config.yaml
generator_channel_attention: "se"
lr_schedule: "constant"
warmup_steps: 270
weight_decay: 0.01
Rows from block 9 of the discriminator of a small GAN, named by matrix and row number. Rows with one number belong to one channel. Each number is 200 + 20 x the weight over its row's rms, rounded and kept within 0 to 999. All counts start at 0.
Before each channel's rows are labels from the 100 images, of 14976, where the channel reaches its highest value: "patch colour" is the nearest of a few named colours to the mean colour under the peak. Only what is clearly more common there than usual is listed. The data: Sentinel-2 satellite tiles (TerraMesh). In brackets: how many of the 100.
# convs0: first 3x3 conv, stride 2 (discriminator.blocks.9.convs.0.weight, 96x64x3x3, each kernel summed), inputs 0-63
# convs1: second 3x3 conv (discriminator.blocks.9.convs.1.weight, 96x96x3x3, transposed, each kernel summed), outputs 0-95

patch colour: pink (32)
convs0.68,195,193,220,213,208,202,173,176,208,192,192,200,206,225,203,243,187,222,181,209,203,190,201,185,177,190,178,201,202,185,180,188,192,198,191,198,191,244,205,190,223,203,197,191,194,186,167,205,196,196,204,250,177,147,212,199,208,272,177,189,230,203,179,199
convs1.68,181,157,192,191,233,217,197,190,195,194,205,201,201,193,214,201,184,216,178,224,227,216,203,183,203,210,190,206,197,197,206,202,188,258,222,202,247,210,204,202,201,190,197,170,197,262,234,195,173,201,179,204,199,259,201,187,187,205,227,191,224,219,196,163,202,180,185,247,187,208,196,180,200,185,182,182,208,228,229,194,202,210,172,200,202,149,201,189,180,205,207,212,201,215,199,201

patch colour: black (46); orange (27)
convs0.15,161,180,211,188,186,182,204,247,207,203,188,228,164,223,223,220,211,193,211,191,206,206,231,184,183,220,206,162,207,214,184,206,179,203,209,192,217,271,202,193,170,172,229,197,221,187,173,202,194,222,189,180,194,205,194,184,200,181,193,198,203,173,200,188
convs1.15,213,239,199,205,193,186,189,203,218,212,202,210,205,194,201,202,211,200,170,194,161,216,195,202,187,196,196,201,176,204,193,188,200,221,201,198,162,210,167,200,192,173,192,175,205,183,211,203,178,205,221,217,199,237,206,205,204,221,236,206,205,169,192,116,187,176,191,173,211,219,219,170,181,196,193,182,212,171,179,205,207,178,198,193,222,183,198,213,197,157,184,221,200,206,239,143

patch colour: grey (76)
convs0.74,232,188,211,142,203,228,185,200,192,179,198,179,213,176,174,217,193,170,195,173,197,204,157,185,192,178,189,223,197,164,184,157,198,164,182,190,167,207,206,166,216,186,192,168,206,182,206,212,197,179,204,194,198,197,192,199,171,224,192,195,211,188,194,181
convs1.74,203,166,192,216,213,229,219,179,211,237,200,193,199,197,207,195,213,181,215,196,215,187,203,194,154,193,187,216,212,185,184,209,214,228,201,207,223,190,196,181,204,194,198,215,202,195,215,180,239,221,153,216,208,219,206,186,213,222,205,196,209,160,186,261,193,238,209,210,188,143,202,192,211,191,171,186,212,183,196,195,248,196,191,160,196,192,223,210,182,236,179,218,177,217,201,202

patch colour: grey (98)
convs0.9,189,184,194,217,201,211,219,208,217,207,191,198,196,172,175,211,184,178,166,213,196,202,216,177,160,209,196,184,167,210,200,201,216,236,220,193,191,201,180,196,206,195,163,221,187,181,221,183,178,234,172,214,205,222,187,197,231,254,184,245,222,203,191,225
convs1.9,183,152,209,199,203,181,211,219,182,198,220,193,196,209,181,190,223,238,198,232,218,202,202,192,236,205,227,219,197,204,210,171,213,148,195,194,243,181,199,195,197,181,211,185,194,179,193,202,197,195,161,237,207,210,202,210,186,157,224,204,209,230,183,212,204,213,216,170,182,177,208,200,192,199,202,186,235,257,197,192,159,172,176,177,193,195,197,194,187,221,192,206,172,176,180,200

patch colour: black (68)
convs0.40,207,167,183,196,193,182,185,187,193,196,223,201,197,212,223,197,198,167,222,169,192,205,220,192,200,168,184,182,203,249,180,180,205,173,174,213,169,246,176,237,201,200,216,204,197,243,213,187,192,236,193,188,204,220,192,223,183,190,205,212,174,182,189,171
convs1.40,190,237,201,193,188,200,201,190,166,205,198,219,191,200,226,188,203,182,149,227,206,211,193,212,195,178,203,200,215,202,198,180,238,182,196,184,178,144,187,208,199,198,190,181,210,273,201,220,173,210,179,227,203,267,187,190,168,197,193,194,217,213,180,164,182,223,194,211,194,204,204,212,207,214,209,201,204,179,204,195,201,161,209,212,211,203,180,208,192,198,178,176,223,187,203,175

patch colour: pink (35); white (26)
convs0.18,182,194,212,190,196,195,176,206,186,239,192,221,231,187,214,185,218,200,203,183,184,208,181,246,217,182,180,164,170,211,232,193,219,158,178,177,209,196,239,179,198,212,172,173,226,162,216,166,204,205,196,202,202,190,210,188,187,174,188,202,176,200,218,211
convs1.18,172,254,213,202,198,215,200,195,189,186,182,211,194,180,221,212,215,172,210,236,199,193,210,207,215,226,192,187,199,194,211,190,195,181,180,204,228,162,218,181,185,211,168,187,207,197,164,198,211,204,234,159,201,166,208,234,225,203,187,198,223,226,212,193,209,259,220,211,193,199,225,197,216,211,191,230,230,200,203,194,200,167,180,189,197,204,207,205,226,202,199,209,251,156,215,200

patch colour: white (100)
convs0.66,218,242,202,169,188,231,180,172,215,194,175,200,200,201,183,223,187,210,182,175,211,202,194,164,200,216,190,182,214,190,235,191,192,236,197,214,190,188,234,192,213,158,206,204,200,188,201,197,199,182,195,157,192,196,202,200,196,231,190,189,200,247,248,181
convs1.66,215,133,191,195,213,195,197,197,195,193,192,219,184,202,213,175,208,211,244,200,188,157,186,210,234,196,205,213,204,200,197,183,232,214,214,194,182,192,191,206,188,213,192,214,221,207,219,223,193,183,241,211,191,208,209,204,191,167,148,189,175,161,199,219,193,186,199,202,235,253,206,214,185,184,200,200,200,173,190,188,222,238,173,187,196,198,215,230,219,190,205,197,175,234,191,224

patch colour: black (52)
convs0.72,179,205,212,183,176,211,212,172,176,216,187,190,171,209,183,213,203,215,208,197,193,184,176,192,180,207,211,152,186,235,175,186,188,192,182,215,183,195,194,192,190,201,246,195,193,212,187,181,206,184,183,187,233,196,200,215,285,211,184,197,203,212,215,198
convs1.72,281,199,198,196,198,179,202,205,192,216,191,197,202,207,176,204,193,192,194,165,189,197,195,224,218,204,188,219,198,209,203,164,147,155,196,205,166,213,210,189,179,196,177,168,201,180,209,203,227,202,140,212,203,201,201,201,175,201,189,195,188,206,213,213,196,245,191,210,195,260,213,203,190,199,212,208,210,175,212,206,210,207,240,218,188,200,204,175,183,204,203,190,176,204,185,199

patch colour: black (62)
convs0.61,200,181,185,185,219,184,199,234,202,200,215,207,249,196,189,212,194,200,182,195,182,190,218,210,190,139,163,193,203,216,192,184,201,181,189,183,211,194,232,163,234,217,190,180,176,198,222,192,196,201,207,164,202,244,201,185,173,203,227,191,207,195,187,237
convs1.61,209,210,206,193,219,184,197,191,201,225,193,203,185,209,207,198,215,175,180,255,199,200,193,192,171,193,216,219,229,206,197,233,175,194,199,181,259,176,207,200,195,191,266,215,163,203,185,196,196,205,180,202,212,233,211,205,179,164,214,209,226,174,187,236,203,251,187,140,209,157,196,218,187,197,205,197,203,202,188,196,201,180,195,210,202,204,196,205,186,201,186,181,206,202,198,197

patch colour: black (78)
convs0.36,191,195,218,157,219,185,230,220,214,196,191,175,233,220,213,171,183,200,215,196,196,192,229,225,203,197,216,173,203,168,179,168,201,205,192,246,192,181,196,203,164,186,190,180,197,209,230,195,186,165,182,169,194,241,206,215,185,198,212,219,188,188,171,184
convs1.36,258,244,216,168,200,194,199,208,198,220,210,191,197,189,184,216,193,147,181,215,135,239,189,198,167,201,180,221,225,206,214,193,196,178,210,211,176,222,174,201,194,163,232,180,204,210,186,216,213,205,203,213,211,224,200,175,163,199,224,201,216,192,212,221,213,214,198,215,180,195,195,200,196,185,219,208,177,177,180,192,230,189,222,228,204,196,210,199,177,210,194,200,197,217,180,233

patch colour: black (51)
convs0.30,187,182,199,167,191,185,176,190,208,210,181,174,170,205,219,180,196,199,184,174,196,174,226,211,215,174,200,169,230,203,187,214,188,164,170,220,197,208,162,195,152,211,200,153,216,207,185,202,179,193,203,204,190,180,191,179,202,215,178,186,195,151,187,200
convs1.30,186,214,184,173,206,222,209,184,172,168,207,189,180,208,208,189,185,168,185,190,190,205,193,206,224,190,193,196,235,205,193,223,230,216,205,188,156,166,215,194,200,181,184,155,202,218,212,204,202,217,258,223,210,194,205,207,191,222,180,181,214,207,181,213,186,188,226,220,207,234,207,196,193,188,222,191,238,246,199,201,261,196,168,210,204,200,216,220,198,172,203,204,234,204,189,187

patch colour: white (96)
convs0.81,228,198,225,208,176,197,181,233,201,179,233,195,190,187,194,189,158,201,210,173,196,215,182,209,202,178,188,189,204,204,205,161,183,198,185,191,173,180,205,221,187,219,160,181,193,194,167,216,191,157,218,199,174,209,256,231,188,211,220,194,203,188,221,200
convs1.81,193,223,193,252,215,205,199,183,217,179,184,195,194,199,172,195,206,177,173,190,214,221,205,188,167,202,187,220,209,211,170,220,205,207,200,175,250,192,177,184,185,181,194,191,225,196,166,198,205,201,221,148,225,198,198,222,221,200,139,204,211,191,172,204,199,198,184,179,222,168,205,197,197,212,180,178,203,160,183,224,213,204,182,161,177,176,204,208,190,244,199,196,199,205,204,187

patch colour: white (64)
convs0.69,210,208,149,178,158,203,201,180,190,180,199,195,217,197,208,202,206,211,209,211,199,174,210,217,228,214,201,196,210,206,192,172,198,192,184,215,189,189,212,205,229,188,208,212,202,196,216,194,215,201,201,227,214,171,249,244,173,212,204,163,221,265,187,187
convs1.69,206,158,192,181,182,209,198,182,192,202,208,199,213,193,238,194,221,192,183,187,282,193,193,204,214,176,198,169,210,234,164,186,192,223,208,219,209,196,178,218,193,218,174,206,193,236,207,212,198,206,199,209,199,198,199,174,197,230,181,230,184,197,176,163,195,198,188,186,219,241,202,204,204,202,209,204,167,163,221,187,205,211,210,237,223,158,201,214,183,195,193,190,204,197,236,187

patch colour: pink (63)
convs0.28,173,190,201,179,211,165,171,225,186,187,227,227,182,196,206,188,186,188,164,188,182,178,237,212,209,173,215,176,196,219,212,206,192,161,189,147,174,190,198,220,230,193,205,189,191,207,211,198,174,170,161,219,227,202,210,197,229,199,188,206,194,183,210,203
convs1.28,191,189,193,219,183,158,219,145,219,196,203,199,194,190,208,187,235,199,199,158,175,194,212,216,204,198,183,209,230,196,188,197,189,194,194,206,220,137,218,185,204,204,197,175,213,202,217,185,204,218,127,194,186,177,208,205,179,191,164,196,211,208,172,210,193,243,192,175,217,203,203,190,208,205,199,174,212,214,200,224,224,167,189,224,201,204,206,194,203,212,176,181,219,191,200,160

patch colour: white (53)
convs0.76,177,182,218,214,166,219,183,203,185,182,213,213,191,167,179,194,195,206,212,160,227,213,177,176,181,194,174,204,208,220,233,172,212,190,178,188,149,203,219,224,193,195,191,199,191,203,182,200,173,185,188,185,173,197,191,228,216,198,246,212,226,211,224,230
convs1.76,177,225,199,189,200,199,194,199,171,206,189,203,195,207,182,210,181,191,244,181,187,191,190,217,175,189,180,211,207,206,198,176,219,184,199,210,210,204,193,206,197,213,212,251,192,180,212,210,216,206,181,190,217,186,213,192,224,185,159,204,200,176,207,212,186,212,168,172,236,160,200,201,187,205,173,206,207,164,198,188,170,188,264,184,200,184,199,216,207,218,186,189,174,136,202,247

patch colour: grey (55)
convs0.10,203,211,194,198,193,209,214,228,186,170,186,195,198,232,186,237,210,191,181,228,218,216,191,204,183,204,214,243,174,165,175,196,185,198,187,249,174,193,210,174,239,184,217,193,192,196,197,192,203,215,216,204,192,230,198,213,156,194,167,168,205,197,196,233
convs1.10,255,168,193,206,219,218,212,179,230,212,211,195,201,205,217,200,199,201,185,273,205,204,204,212,194,204,185,215,205,196,178,203,233,244,204,200,214,188,199,203,202,194,237,181,214,184,229,196,197,198,153,232,193,232,212,210,227,228,219,201,201,179,173,199,189,207,209,207,224,206,197,206,192,191,206,188,218,198,174,205,214,191,149,185,201,198,195,191,158,187,200,207,191,220,198,149

patch colour: white (42); pink (27)
convs0.54,192,207,206,200,188,193,194,171,170,195,194,217,217,212,165,198,198,195,205,237,195,201,188,210,176,215,236,203,223,174,208,259,210,195,193,261,201,168,200,190,201,210,171,225,192,184,199,204,196,187,233,216,178,191,187,225,161,188,190,185,217,205,181,215
convs1.54,219,174,205,187,174,242,202,171,252,224,205,199,200,204,166,199,211,218,218,224,211,197,196,226,195,186,197,216,221,204,181,221,211,219,197,195,193,186,178,203,207,193,207,215,185,242,222,215,202,187,189,221,202,178,185,209,257,242,189,202,187,176,212,209,202,177,197,203,215,223,210,219,190,214,185,189,187,176,196,212,157,199,161,249,186,224,208,205,182,207,167,210,169,216,203,172

patch colour: grey (57)
convs0.77,234,200,191,267,218,197,221,215,194,196,201,240,223,206,186,191,198,226,195,198,184,190,203,192,210,208,277,184,187,215,197,195,193,242,182,162,178,201,192,206,202,201,189,221,192,205,206,190,162,200,208,189,203,197,197,193,221,202,185,203,201,187,184,226
convs1.77,181,196,213,213,199,176,201,241,193,197,191,204,193,198,195,204,210,201,181,178,208,225,183,179,197,215,215,215,207,211,207,195,202,198,201,194,204,201,199,195,191,179,180,181,187,167,189,199,167,203,180,194,203,213,189,188,211,192,181,207,199,238,192,224,197,221,201,189,200,165,208,197,216,197,194,200,204,232,207,188,93,162,257,244,198,195,225,205,187,211,201,201,208,158,201,185

patch colour: pink (52)
convs0.47,228,211,180,189,190,232,181,187,195,198,204,172,228,214,193,207,218,191,189,189,187,186,189,219,174,209,187,188,164,224,194,124,197,215,179,172,213,197,209,182,172,223,202,180,187,197,197,205,175,230,184,192,166,206,202,192,193,241,184,206,205,176,176,202
convs1.47,164,141,186,182,203,188,221,200,185,197,206,217,197,211,262,196,207,208,183,209,196,198,210,204,225,190,213,173,185,189,195,174,239,205,215,210,233,184,194,199,208,232,225,234,199,204,203,205,245,220,206,201,210,202,206,207,207,155,225,189,165,209,192,228,180,203,205,190,163,175,205,217,206,188,172,196,236,196,214,204,181,189,192,158,198,219,195,199,205,219,195,203,234,183,190,232

patch colour: pink (60)
convs0.70,167,185,179,188,192,189,217,208,189,182,213,188,231,197,233,178,177,177,186,207,178,190,238,214,193,198,152,188,217,218,194,166,209,190,180,184,202,209,180,206,176,198,149,177,195,215,201,197,234,174,205,196,234,211,192,203,184,183,237,172,208,197,180,184
convs1.70,227,248,216,168,191,192,192,195,198,211,205,205,195,193,213,207,210,169,186,148,231,199,193,219,180,191,166,207,202,192,219,225,176,146,199,198,223,157,214,208,205,191,225,203,200,270,167,197,236,189,226,177,218,207,193,195,188,193,171,218,209,191,192,195,186,226,177,188,183,195,210,210,202,209,204,231,165,176,188,208,222,204,214,213,213,200,189,217,201,227,199,189,205,198,205,205

patch colour: white (100)
convs0.49,203,190,176,184,193,245,229,194,206,187,188,178,192,201,203,236,219,211,202,186,207,202,201,205,212,199,201,172,158,167,194,195,202,177,233,189,203,201,201,190,182,195,235,209,211,215,192,210,175,171,185,156,178,215,204,182,171,228,231,223,245,229,192,213
convs1.49,178,172,212,200,186,215,217,194,165,211,213,210,212,205,161,198,189,214,251,229,214,203,195,207,229,207,227,194,197,200,181,175,223,223,198,202,156,212,217,211,202,183,165,221,180,172,179,213,180,195,165,215,208,223,205,183,196,135,240,206,191,160,196,210,184,235,199,208,216,193,192,196,208,190,193,201,226,188,180,194,203,164,224,193,204,192,214,198,195,210,211,193,190,215,204,249

patch colour: grey (86)
convs0.95,184,192,188,212,204,194,167,185,210,207,201,201,202,174,192,217,172,192,212,210,202,213,196,201,198,257,156,186,186,192,185,197,237,160,198,177,176,232,196,201,224,208,173,204,204,169,199,214,234,200,198,254,195,242,194,213,188,188,193,169,204,210,203,205
convs1.95,207,212,207,206,198,226,191,212,224,203,195,199,196,204,216,206,191,162,178,223,227,214,208,198,184,202,200,185,188,193,205,221,177,191,192,186,270,152,202,200,197,223,211,222,205,245,186,198,210,220,146,208,211,227,201,204,223,199,165,219,225,188,202,199,188,203,203,215,202,143,208,198,193,208,172,204,158,169,167,198,222,198,155,186,197,183,192,201,203,208,209,224,203,222,207,190