A small GAN, trained from scratch.
Training: muon at rate 0.0083, batches of 64.
Data: trained on Sentinel-2 satellite tiles (TerraMesh), 4.9 epochs.
Rows from block 3 of the discriminator, named by matrix and row number. Rows with one number belong to one channel. Each number is 128 + 32 x the weight over its row's rms, rounded and kept within 0 to 255. All counts start at 0. Numbers have three digits each. After the name is the row's rms in percent of the matrix's.
# convs0: first 3x3 conv, stride 2 (discriminator.blocks.3.convs.0.weight, 64x48x3x3), inputs 36-47, a 3x3 kernel for each
# convs1: second 3x3 conv (discriminator.blocks.3.convs.1.weight, 64x64x3x3, transposed), outputs 39-51, a 3x3 kernel for each
convs0.4 083:182162129159124126134124148179120142133141170130117114061112150113098125105097124135154128102097122084108112098115110076112131067086084134098085112103112165107109115118084130100088149090124136147166108097095083088059145187153094127113098095091092102120139129116092076093154147124099153114104104110163145094162119101128102088
convs1.4 097:139143085126065096099107086061160092128102090082123073115137169092096178123169211146154207128177192173192199105081150128106177089126151103130162101148127096137095157108170167147147122129141140097104100097099110136100128131126149149130136094151070104095114161091114130152156112158105110170073082175093096091080104049090073069082044062093091092092080099
convs0.5 102:098146139101151142099133149135150180110110173096112114081073114095098113132109090126094097137128121112085092114115157105137133081123102114142115120150120110117118132173158160144121103098120242255183212229154196233144101149145051120126102110105127129122169114145135092111041107110071086124097119094137157104145156142098127123
convs1.5 106:128152113134144129108128068128131161095112103121085095156129133143146112177135136123125132143122099145097079113220118115177114130182126116096102155108157137127142125152133169198140116121086128128095159152112113114118100140111098143116102149118105085098136145123134138170138165207096137116088103123135100108083111092121077062118101127146153130146165121
convs0.6 123:107084102133082170177163173120130140138113144133129133094119103093111140103122113126098099077089079134121141133107125182147146221174148096117126098130099131102108131135105187101028092129105102157102184211165137130106162124156177129166070021080149131097108094079149142120088089092096123113131150139146122078109082127108115114
convs1.6 100:189168130129107076115130114082134126115158156213133183128133151137184116120158193138151152126134135184143123114125133118119107100097135147149123102122118127109138090125114088108062097145138142106079119152064123142128114124139135109109146101228130117085165121163155191123162124110136153086186137079160115172176111152149162206069068123077094065053098065
convs0.7 117:146137090150128112143108101129155153134113152137115155121121141116136148079090135172141119171160127139150116127127138137140149168163161117127089081122101073134128095131122101076128110112133141160150122158169137195147150122158142121149166128167176162151129146110135124110161137111140097107148121097159120170120112161105106158
convs1.7 100:126145146121125145107134172085099078089090149140144150155119130117117113135144121177121133144143135176127157098156114056139122089170105119132087112131082099121158148111107179175158140089137128151113132168169108129141102111160072101176098106150127108124146189150099154130144160146146080129172189192084059082082107104127108162129135114136145133147119142
convs0.8 099:122100100159132133105094106119094102122095125124114113148143175157152143103113113198185169173151132164179144078047063094064061076092092142100091120155102171134127131119165116175072135101043106129137079096075073116093130209158094139095132184102098077123136118122118088112071144116116165115104146145131081129147092165161148209
convs1.8 103:139112119127159120148143128166175142162149205103111134104113107109128127130124113186150139147131128135169122081152191123106188060130112137178127098114107096124109127083075167129128174122106115124122130155156126113130131135125132153106112138142152142136135137125154135153150169133108075134130150109177069096185139160189124192122138142143173141134174132
convs0.9 091:131103117153116096154146115170167150127148111117149143139132138141125160129123169109128107133108118101102138177145114150129110199150142106094088128102086132109127119200148105115028108156104132142135121125109138153158195121154111129081137153143144100123144098128147134138173125147126121096147120128105088123098117104124085087
convs1.9 082:143114127136124190148153157173133191111099086063044058113138099093091052125108103130186181141147170119132170165163100132131135160112120149158125156091115159135117106154157127152176108128182106141142122113081159169137177088172177090168184113174097097134101096093135100097149116101125140147161114132105101144167157183144127178064094058115120082077095000
convs0.10 085:094171118069150105099192141158121131077089099128121091092062062114090078114128071098137118102122136121139160140097121125128134118093112149111090149135109135098111114162132095139135138116111150147187136143151118133163118117093140115136075107090144131166107158125118176161157114097135145141152128134163139127192210143139139108
convs1.10 108:123138147138187168101141173129069083097106118103101112140145157148149123153134134174186179136150102195177107148160197107183233108135177161151156147129144104164153121109085121151121098120104079112116094120134113127156120134103132111137120154118122137125107113109062123108152110104111124155089064017160145117152180126166153131131116151092098117097106115
convs0.11 096:183178166150153149082102092077096116122122130143107154127096135121112133141128131122144118112146143129136156204181138168176161190167149101112100096108107063076120169105151164128132139092077086120154119143169179163207152141181079119179106105138047072049117071087112142129123125139111116128121108137083074090067097087112122110
convs1.11 091:156155126106133111145186154046073122108123157097167190136110116163146146151110142128153194144124139152156162096152155102098103089089073156134148133134159096160116187108141113143106144129113158123129160120114114116128079156176103119107107097109096123137125124134108135102151155166138152106152127147113157149096166145125174146090083100057094116142113113
convs0.12 097:164191133169143137118170136130156144114134128139114111093096094084053071121060079129119099151153152133168190139146146129113121107117088128169141131132123128122101212175170134152138151119109084073138086086159067049130180174251159161243094167217119100136143135143121114162159114107153156150129156182144115143107137099136094086
convs1.12 109:116122068123100070113131041155200159140169133106145101100117100144179161125164153144148146168154170137140145094138087090121147063116122119138120122186161134194171096095101141085103123066065112156151113172188101174171118164141134125177123149159085114066120093065142168117128170161161181189111127126094074109069080102122091113084115088127115100100109096
convs0.13 096:120106086114128084116116103119103138108120152101080123085101080165127112184171134112132106132154106119125105148112069128107057137114118185204055140167132107108082096151178077148119180121124101114090126100079104108091141148126174082137117097094105107073157130114136091085160106105164131146161110125153111097158095110101097090
convs1.13 106:143133120147147115122116064139128153165138131161148123115101084114115110126143117172217112143148039096151011112127154141160230067086124103120127116146159099147101095157087115175101098171094154102131143131120157121135084105139103097115079081098150103164111108184162121181200122169070053119100054072166197191167208152171168164172131128156160130136134124
convs0.14 072:135113141129095110142131157077106209127143236105145219129147162096163112116120123149108135112157137106096115145125181104114170145107187137130129153088109192145141095109153118131132167114130108121100093110132130103112149141074141079123142142077130124108135090068140141156151151134192112150158153165106151131131152129123155090
convs1.14 105:169084142122139136146156151119139126064157061187103151152161140153126131155137133122164116108166021156131126116086071071096081112126091125109160063103114110153194101196150119096107136124120105154158116150169105118138125114118154135125156095115135175123122132122158160165141139157182169155144103098124160136133094116156129121124116108125125115126140116
convs0.15 078:145117112103124134132120113127121141135110127135102142110114080091104060146103075148118132140143134143131195094092126105101189069090131157164123131172139105086076193138189094141151130143132094094095095119076078090080195233214105189197201191207147101096152134086174120092113100081142130103128100114167142133103082058115107096
convs1.15 104:146099129128088142145140137107077136162118154204131127075116094094099081159115140160129128119100101109096108117159163155157176078177141128068097174160145135108147125143128122108141129114129152157126101137101164155120121188101136144138123143096129102129117111150117065160134173148115061078115097100177136181156111152198160127172115116149135142199150144
convs0.16 079:138145075063140116071147090104110147104117108118153167122099126107096098139111092139127098145149101138103100099090130123106105115154153112112093096088095089106125092151149101083148130090132151147122130151103134154137116099180124127207099116097150152188145126201160122146117105084115140103163102131145166139166099152187179184
convs1.16 106:134123125150152151149131167082082107109116096105112102123132142109155134136107118184132191206173147178130152107163192091207197118176169137123142131128098083119039199107161163168164145111132162164198109131168141121145121147113105119075149133160114149151122179147070144092121107191030059101166159182180209176136193161093099129168177185117155167129113105
convs0.17 112:109092092096098127100101129131132070130120063110160035143098115102058067089062048117116124151132121140126130187157163186124139228145169097164175137109164153149199130125111105111159090074087129125103122090107096075097137156145089070109075062149120143149148172159154156161113139117114142131139171163145187141120202153153218200
convs1.17 100:105129110169118140092091099132099096113079051100135090145146148107113157125123118195149194153083161118090150079159101098145099089139136195130123106097119108148134105089063139078078139105074095133148090062101105106105109127152083111130094130133121122128129117111149133135150160174147168151120137156122139153139147140158144182135166179141142190126118150
convs0.18 110:041031030131113121170133190140108118123075166088106141152145104104097061104097110124134118130167130122150161111110156146095131136098144087100107105088078086108125173113103140144022087139148155115113148139122134128104100033073146092161152102136140150121152145156117131107136125148146128165139126133112118108127147110157134093
convs1.18 096:097111103157131098093111103127161146103101143157192130105129104208184172115106115161128139087112070149123119109106142114133104100105123105157150125132135153173159158164177184167130164152139128103112140108099159144112115141118121156109129139111161115119106152145122126141108110106015000001061084023162140180172180174167210179137132154147156143142156147
convs0.19 115:157154120140130161146132150192124138171126147156124140128116073152132115136127153121119161128097113109122148182182150159123113159139115164150113113093069130135125115127053103104139150123153069073073126122109082090089082075092150113147127168185157142164112139088108121108125128118091107124120101094165118145148135141136150143
convs1.19 097:116127150117153122147133154227249255165189193255208231094124107145143153127145153121135137126141148112160152114137166146140131123140155149142130148140135132137143122125092141198157106132152102146135132150128091102096147097116107086132113113127137144173108107125140110137129144138122135141146162125086068116100099117113106144110109094132115066147116116
convs0.20 087:155116139158155148096098086091109190064094192077078131139132075133155087122146124144131183142122132124117125141125102078064043154133126167120093138123120152144150163175158134162110132110143107086101117135141098103147127104112154082139159081110130155172123138098139146122099146148076133155092108154163103132100142151091100151
convs1.20 100:105118167098177130096179110167149174137100141110088154126125096134134131156102087157125178124173113195130087111081148062136112106096114090049166087180148161112178163117121084120134165109124161141096139123136085136117116117149109149147103164154122069093136134112124136165126090067132098154116119097157143119149123148134096134145146131170156198158175113
convs0.21 096:155105095127061102114043072106107101139140136116128117115127127125117138122151133096106113101125119110128152131158107124135105167153125134151136131120106148137101112113052109090042021041057094108093077121106111098114205162118135088122134110116170128136184146119141121140124126120154113076115104068145110160146113127118098153
convs1.21 102:149127139149119157122115161136130129119094086085045098128116106134104122154145138154134145119085095114127145115100132121118105136081107141111098146145118120133057153146128094077130162083140138145154140151137186161208134100162135127131118144171103091133117102140073110093179169158142101127117131143168141109147139107133119148115146141118145131117128159
convs0.22 150:131127144098096110095099101102110132123116127151153154129148160132154148133118166095109101119162115121131133131116078142113045131098058122102162085096140072103143130121080105113111182171226111129112146119076172150109112097090130105051169169097106113147091154118090108088139159144106084100110098087078124141103154140070145129
convs1.22 112:118139131155115156138105135230191196225189150198214196149115139111122128134115138109078124084092127083050095142185154168197159163155103114121101106131108100112119120095109118126161078088148146152138159134141121126131132148110133120096141153120119111119135145112125117120163185154162157155129121120155137137158174129175173149137143032102088075070118122
convs0.23 075:122103099150124100165132100133139126117177095154120131162121114120106135149114131144149127132172144085095120147118131134098159117119145131103131117134166143175148082000063107132141149137115121151117125119139124165157128161156121136066125131136117140213103143114112061076137184120140130105126103163150097111108114138125119118
convs1.23 100:139153141130145163121158125176145145101150108110100079144136089169122206119125110148159124129113092064126116116147114143140122109129133090138093130083149110113092105131069181139151139200136154118186075103106144126147094101153123121172132120169128061123046145086141101128123115128137148165172118161074086083102135119143110084158149170121207152097155106
convs0.24 098:195142121181142136170117128097097100103099122098079078123141151147152152126096083099124136132173169146158131078098106137112157078148122140195129165164110119129081065134129019104152075069054135095112147090112105117119165129076107081082058077072126120100142138146138160174158143130149175150189150158158151127144123112119116095
convs1.24 090:170148103154168112108121072126126134024112145086072123153138126162157163136064097093124138128144127163160139141110108151088178123081129130124090104123150115141140124126088109121115108165121107141079124133143158122135143117142126105158134074125086152118130162128121158086157186151104151120092098120137111093149161153106122149144181151151173150158190158
convs0.25 113:191172146160119135174103109125132107167137153148107099104126123135132145185175139109108114106079086090106093050075117070111127108126183170192186167146184135122143113111111140098140110137157055085056115109111121121105119160103102134105077095092134157183109144141105142146161165145182139141155161139173081151142169136193130145
convs1.25 092:135188167121119164124167153136158144166167152186157145136121125101118135126133142204201176092089078130197154142121145130111146107109134111131144103103128091132122149173122167119177158171164108135097145192132163172116123133127145148147115136138129154207129138122109123116116123117000000000049078085144139120153116101151141105112132126107153126115140144
convs0.26 075:150069119102108110135129126161105088177158155213157108072086104123096126134129108112142113137164079167153142116120101077175170086118137172128172116127116117114111124105153085133170143101154115109126163136148150150153108109115139105067113087066136145148099135127149116145085050089112090086099082078140139096101083110180098138
convs1.26 097:158115123093074100093073091219132159163180122189120147121119107166128146086134107157156110153124128156197146071120083122152125081155128131090151119159176135148122149157188150167167121129131137098141112141120131155169132133129141121121132160133125079123173174144129091137108143146043087073010111175119160150125159101128125124133128176170182174125134128
convs0.27 074:151141153107115119117083065107098131101096145123129147135165097132131141161139105128111073130156131134126159110147159106095165131087132106114156122160154123139128111205135177154103108119103136145154168210174167113124145075112143156129162139119114071069081082039098151134115132115125145139138165151131155145107148115111120112
convs1.27 091:091109130121118154109094117124166128125107098155186083133108141112120116112122107099110097127121122142164083097093133100092084133134112134127135094140137120118153102181177033140053108101115101110119140092066150145100119191142115148145123204192163118115163137135119165136128165139136140144107190162082105147076147164070094109136129140162129145180154152
convs0.28 081:122160164172158139181131144146095146172113114141133126089115082133116091123149076162123140182210153122139161180172157186189175204197188103107126096076104083113118175124091121107117135132097086146163090142159086118107183182116139145156144115132124111112122105161081084114101119092143136120122149130065136160056162151090179163
convs1.28 107:152147133155114132133140127114132122132101112163135130117135136169137139118132126182169180147094103147158180089250124123195115086144056088099124149100139134130144171120097123113145163135151134131120099124135142147144136134123128133191109130139111122161149173161101193144138144137116125140162143123108138077148141131133118116115153140143146138121149158
convs0.29 074:170177184091092074078101120183199116144233114100154090097109089115082097117115106155169128149134084139132118124162159115115138058060119113144180137149120113129134149187226144192159099121173130156126152157150131113097120109130124145118160165153102109097131123126110175160089095134118145127098124130121124124139112103085082094
convs1.29 110:151132134209141175181180113064070157072062130087093154117133171133126118121122120147114154201144244092122180092093121117053114116136196094091104134125143142125114105090124121129126090070119079124170151163119065124107122152097139159150118154097116137116151132101115155112154122162134169122122118165145133129136127122101153119134105133165169119150108137
convs0.30 085:113167145118096113090095085135091158135121128120122134087080132094099135090084135149168129103158122106131141128148136111109177091095102108103069150060092161117143101104163111162182105095155065161153064162152080149151128059086072101186147105146142145182127136107150119132142171142151157120108144099136211171077143163101142191
convs1.30 097:124169142143170136116119099128097136097075093131120146133088144132124152154152127094141148095117113098102056110184118111228127094210099128070170110068142123117159175125185189090183196058145138112163105143124114076158099149152141149122128157118110196152153184097117198133191179135099079084153117124100111086094081074123088098131125175162108118123156145
convs0.31 077:106119126139114169185173136178166199166178150171186150120110087129130137170146157096106110121140106144148159112137183125144157100134132173124101171128120135147150174133142137105192133108195107084142146123163157136166158185200125184165184173160159135150120093142092076144121123150148145175143142189112140093126121141090054071
convs1.31 107:131149140122129129159179157099119178046100122105073121142121169090144146120126185148130147134096150134143109149119111141096157145125142088106122127165207122134221147155175121109133143130139110114122151150121144160109157111159111114096125133174166179163159138173139130129136112134105106122109078082157138124140149117134135134197144148159167131158144124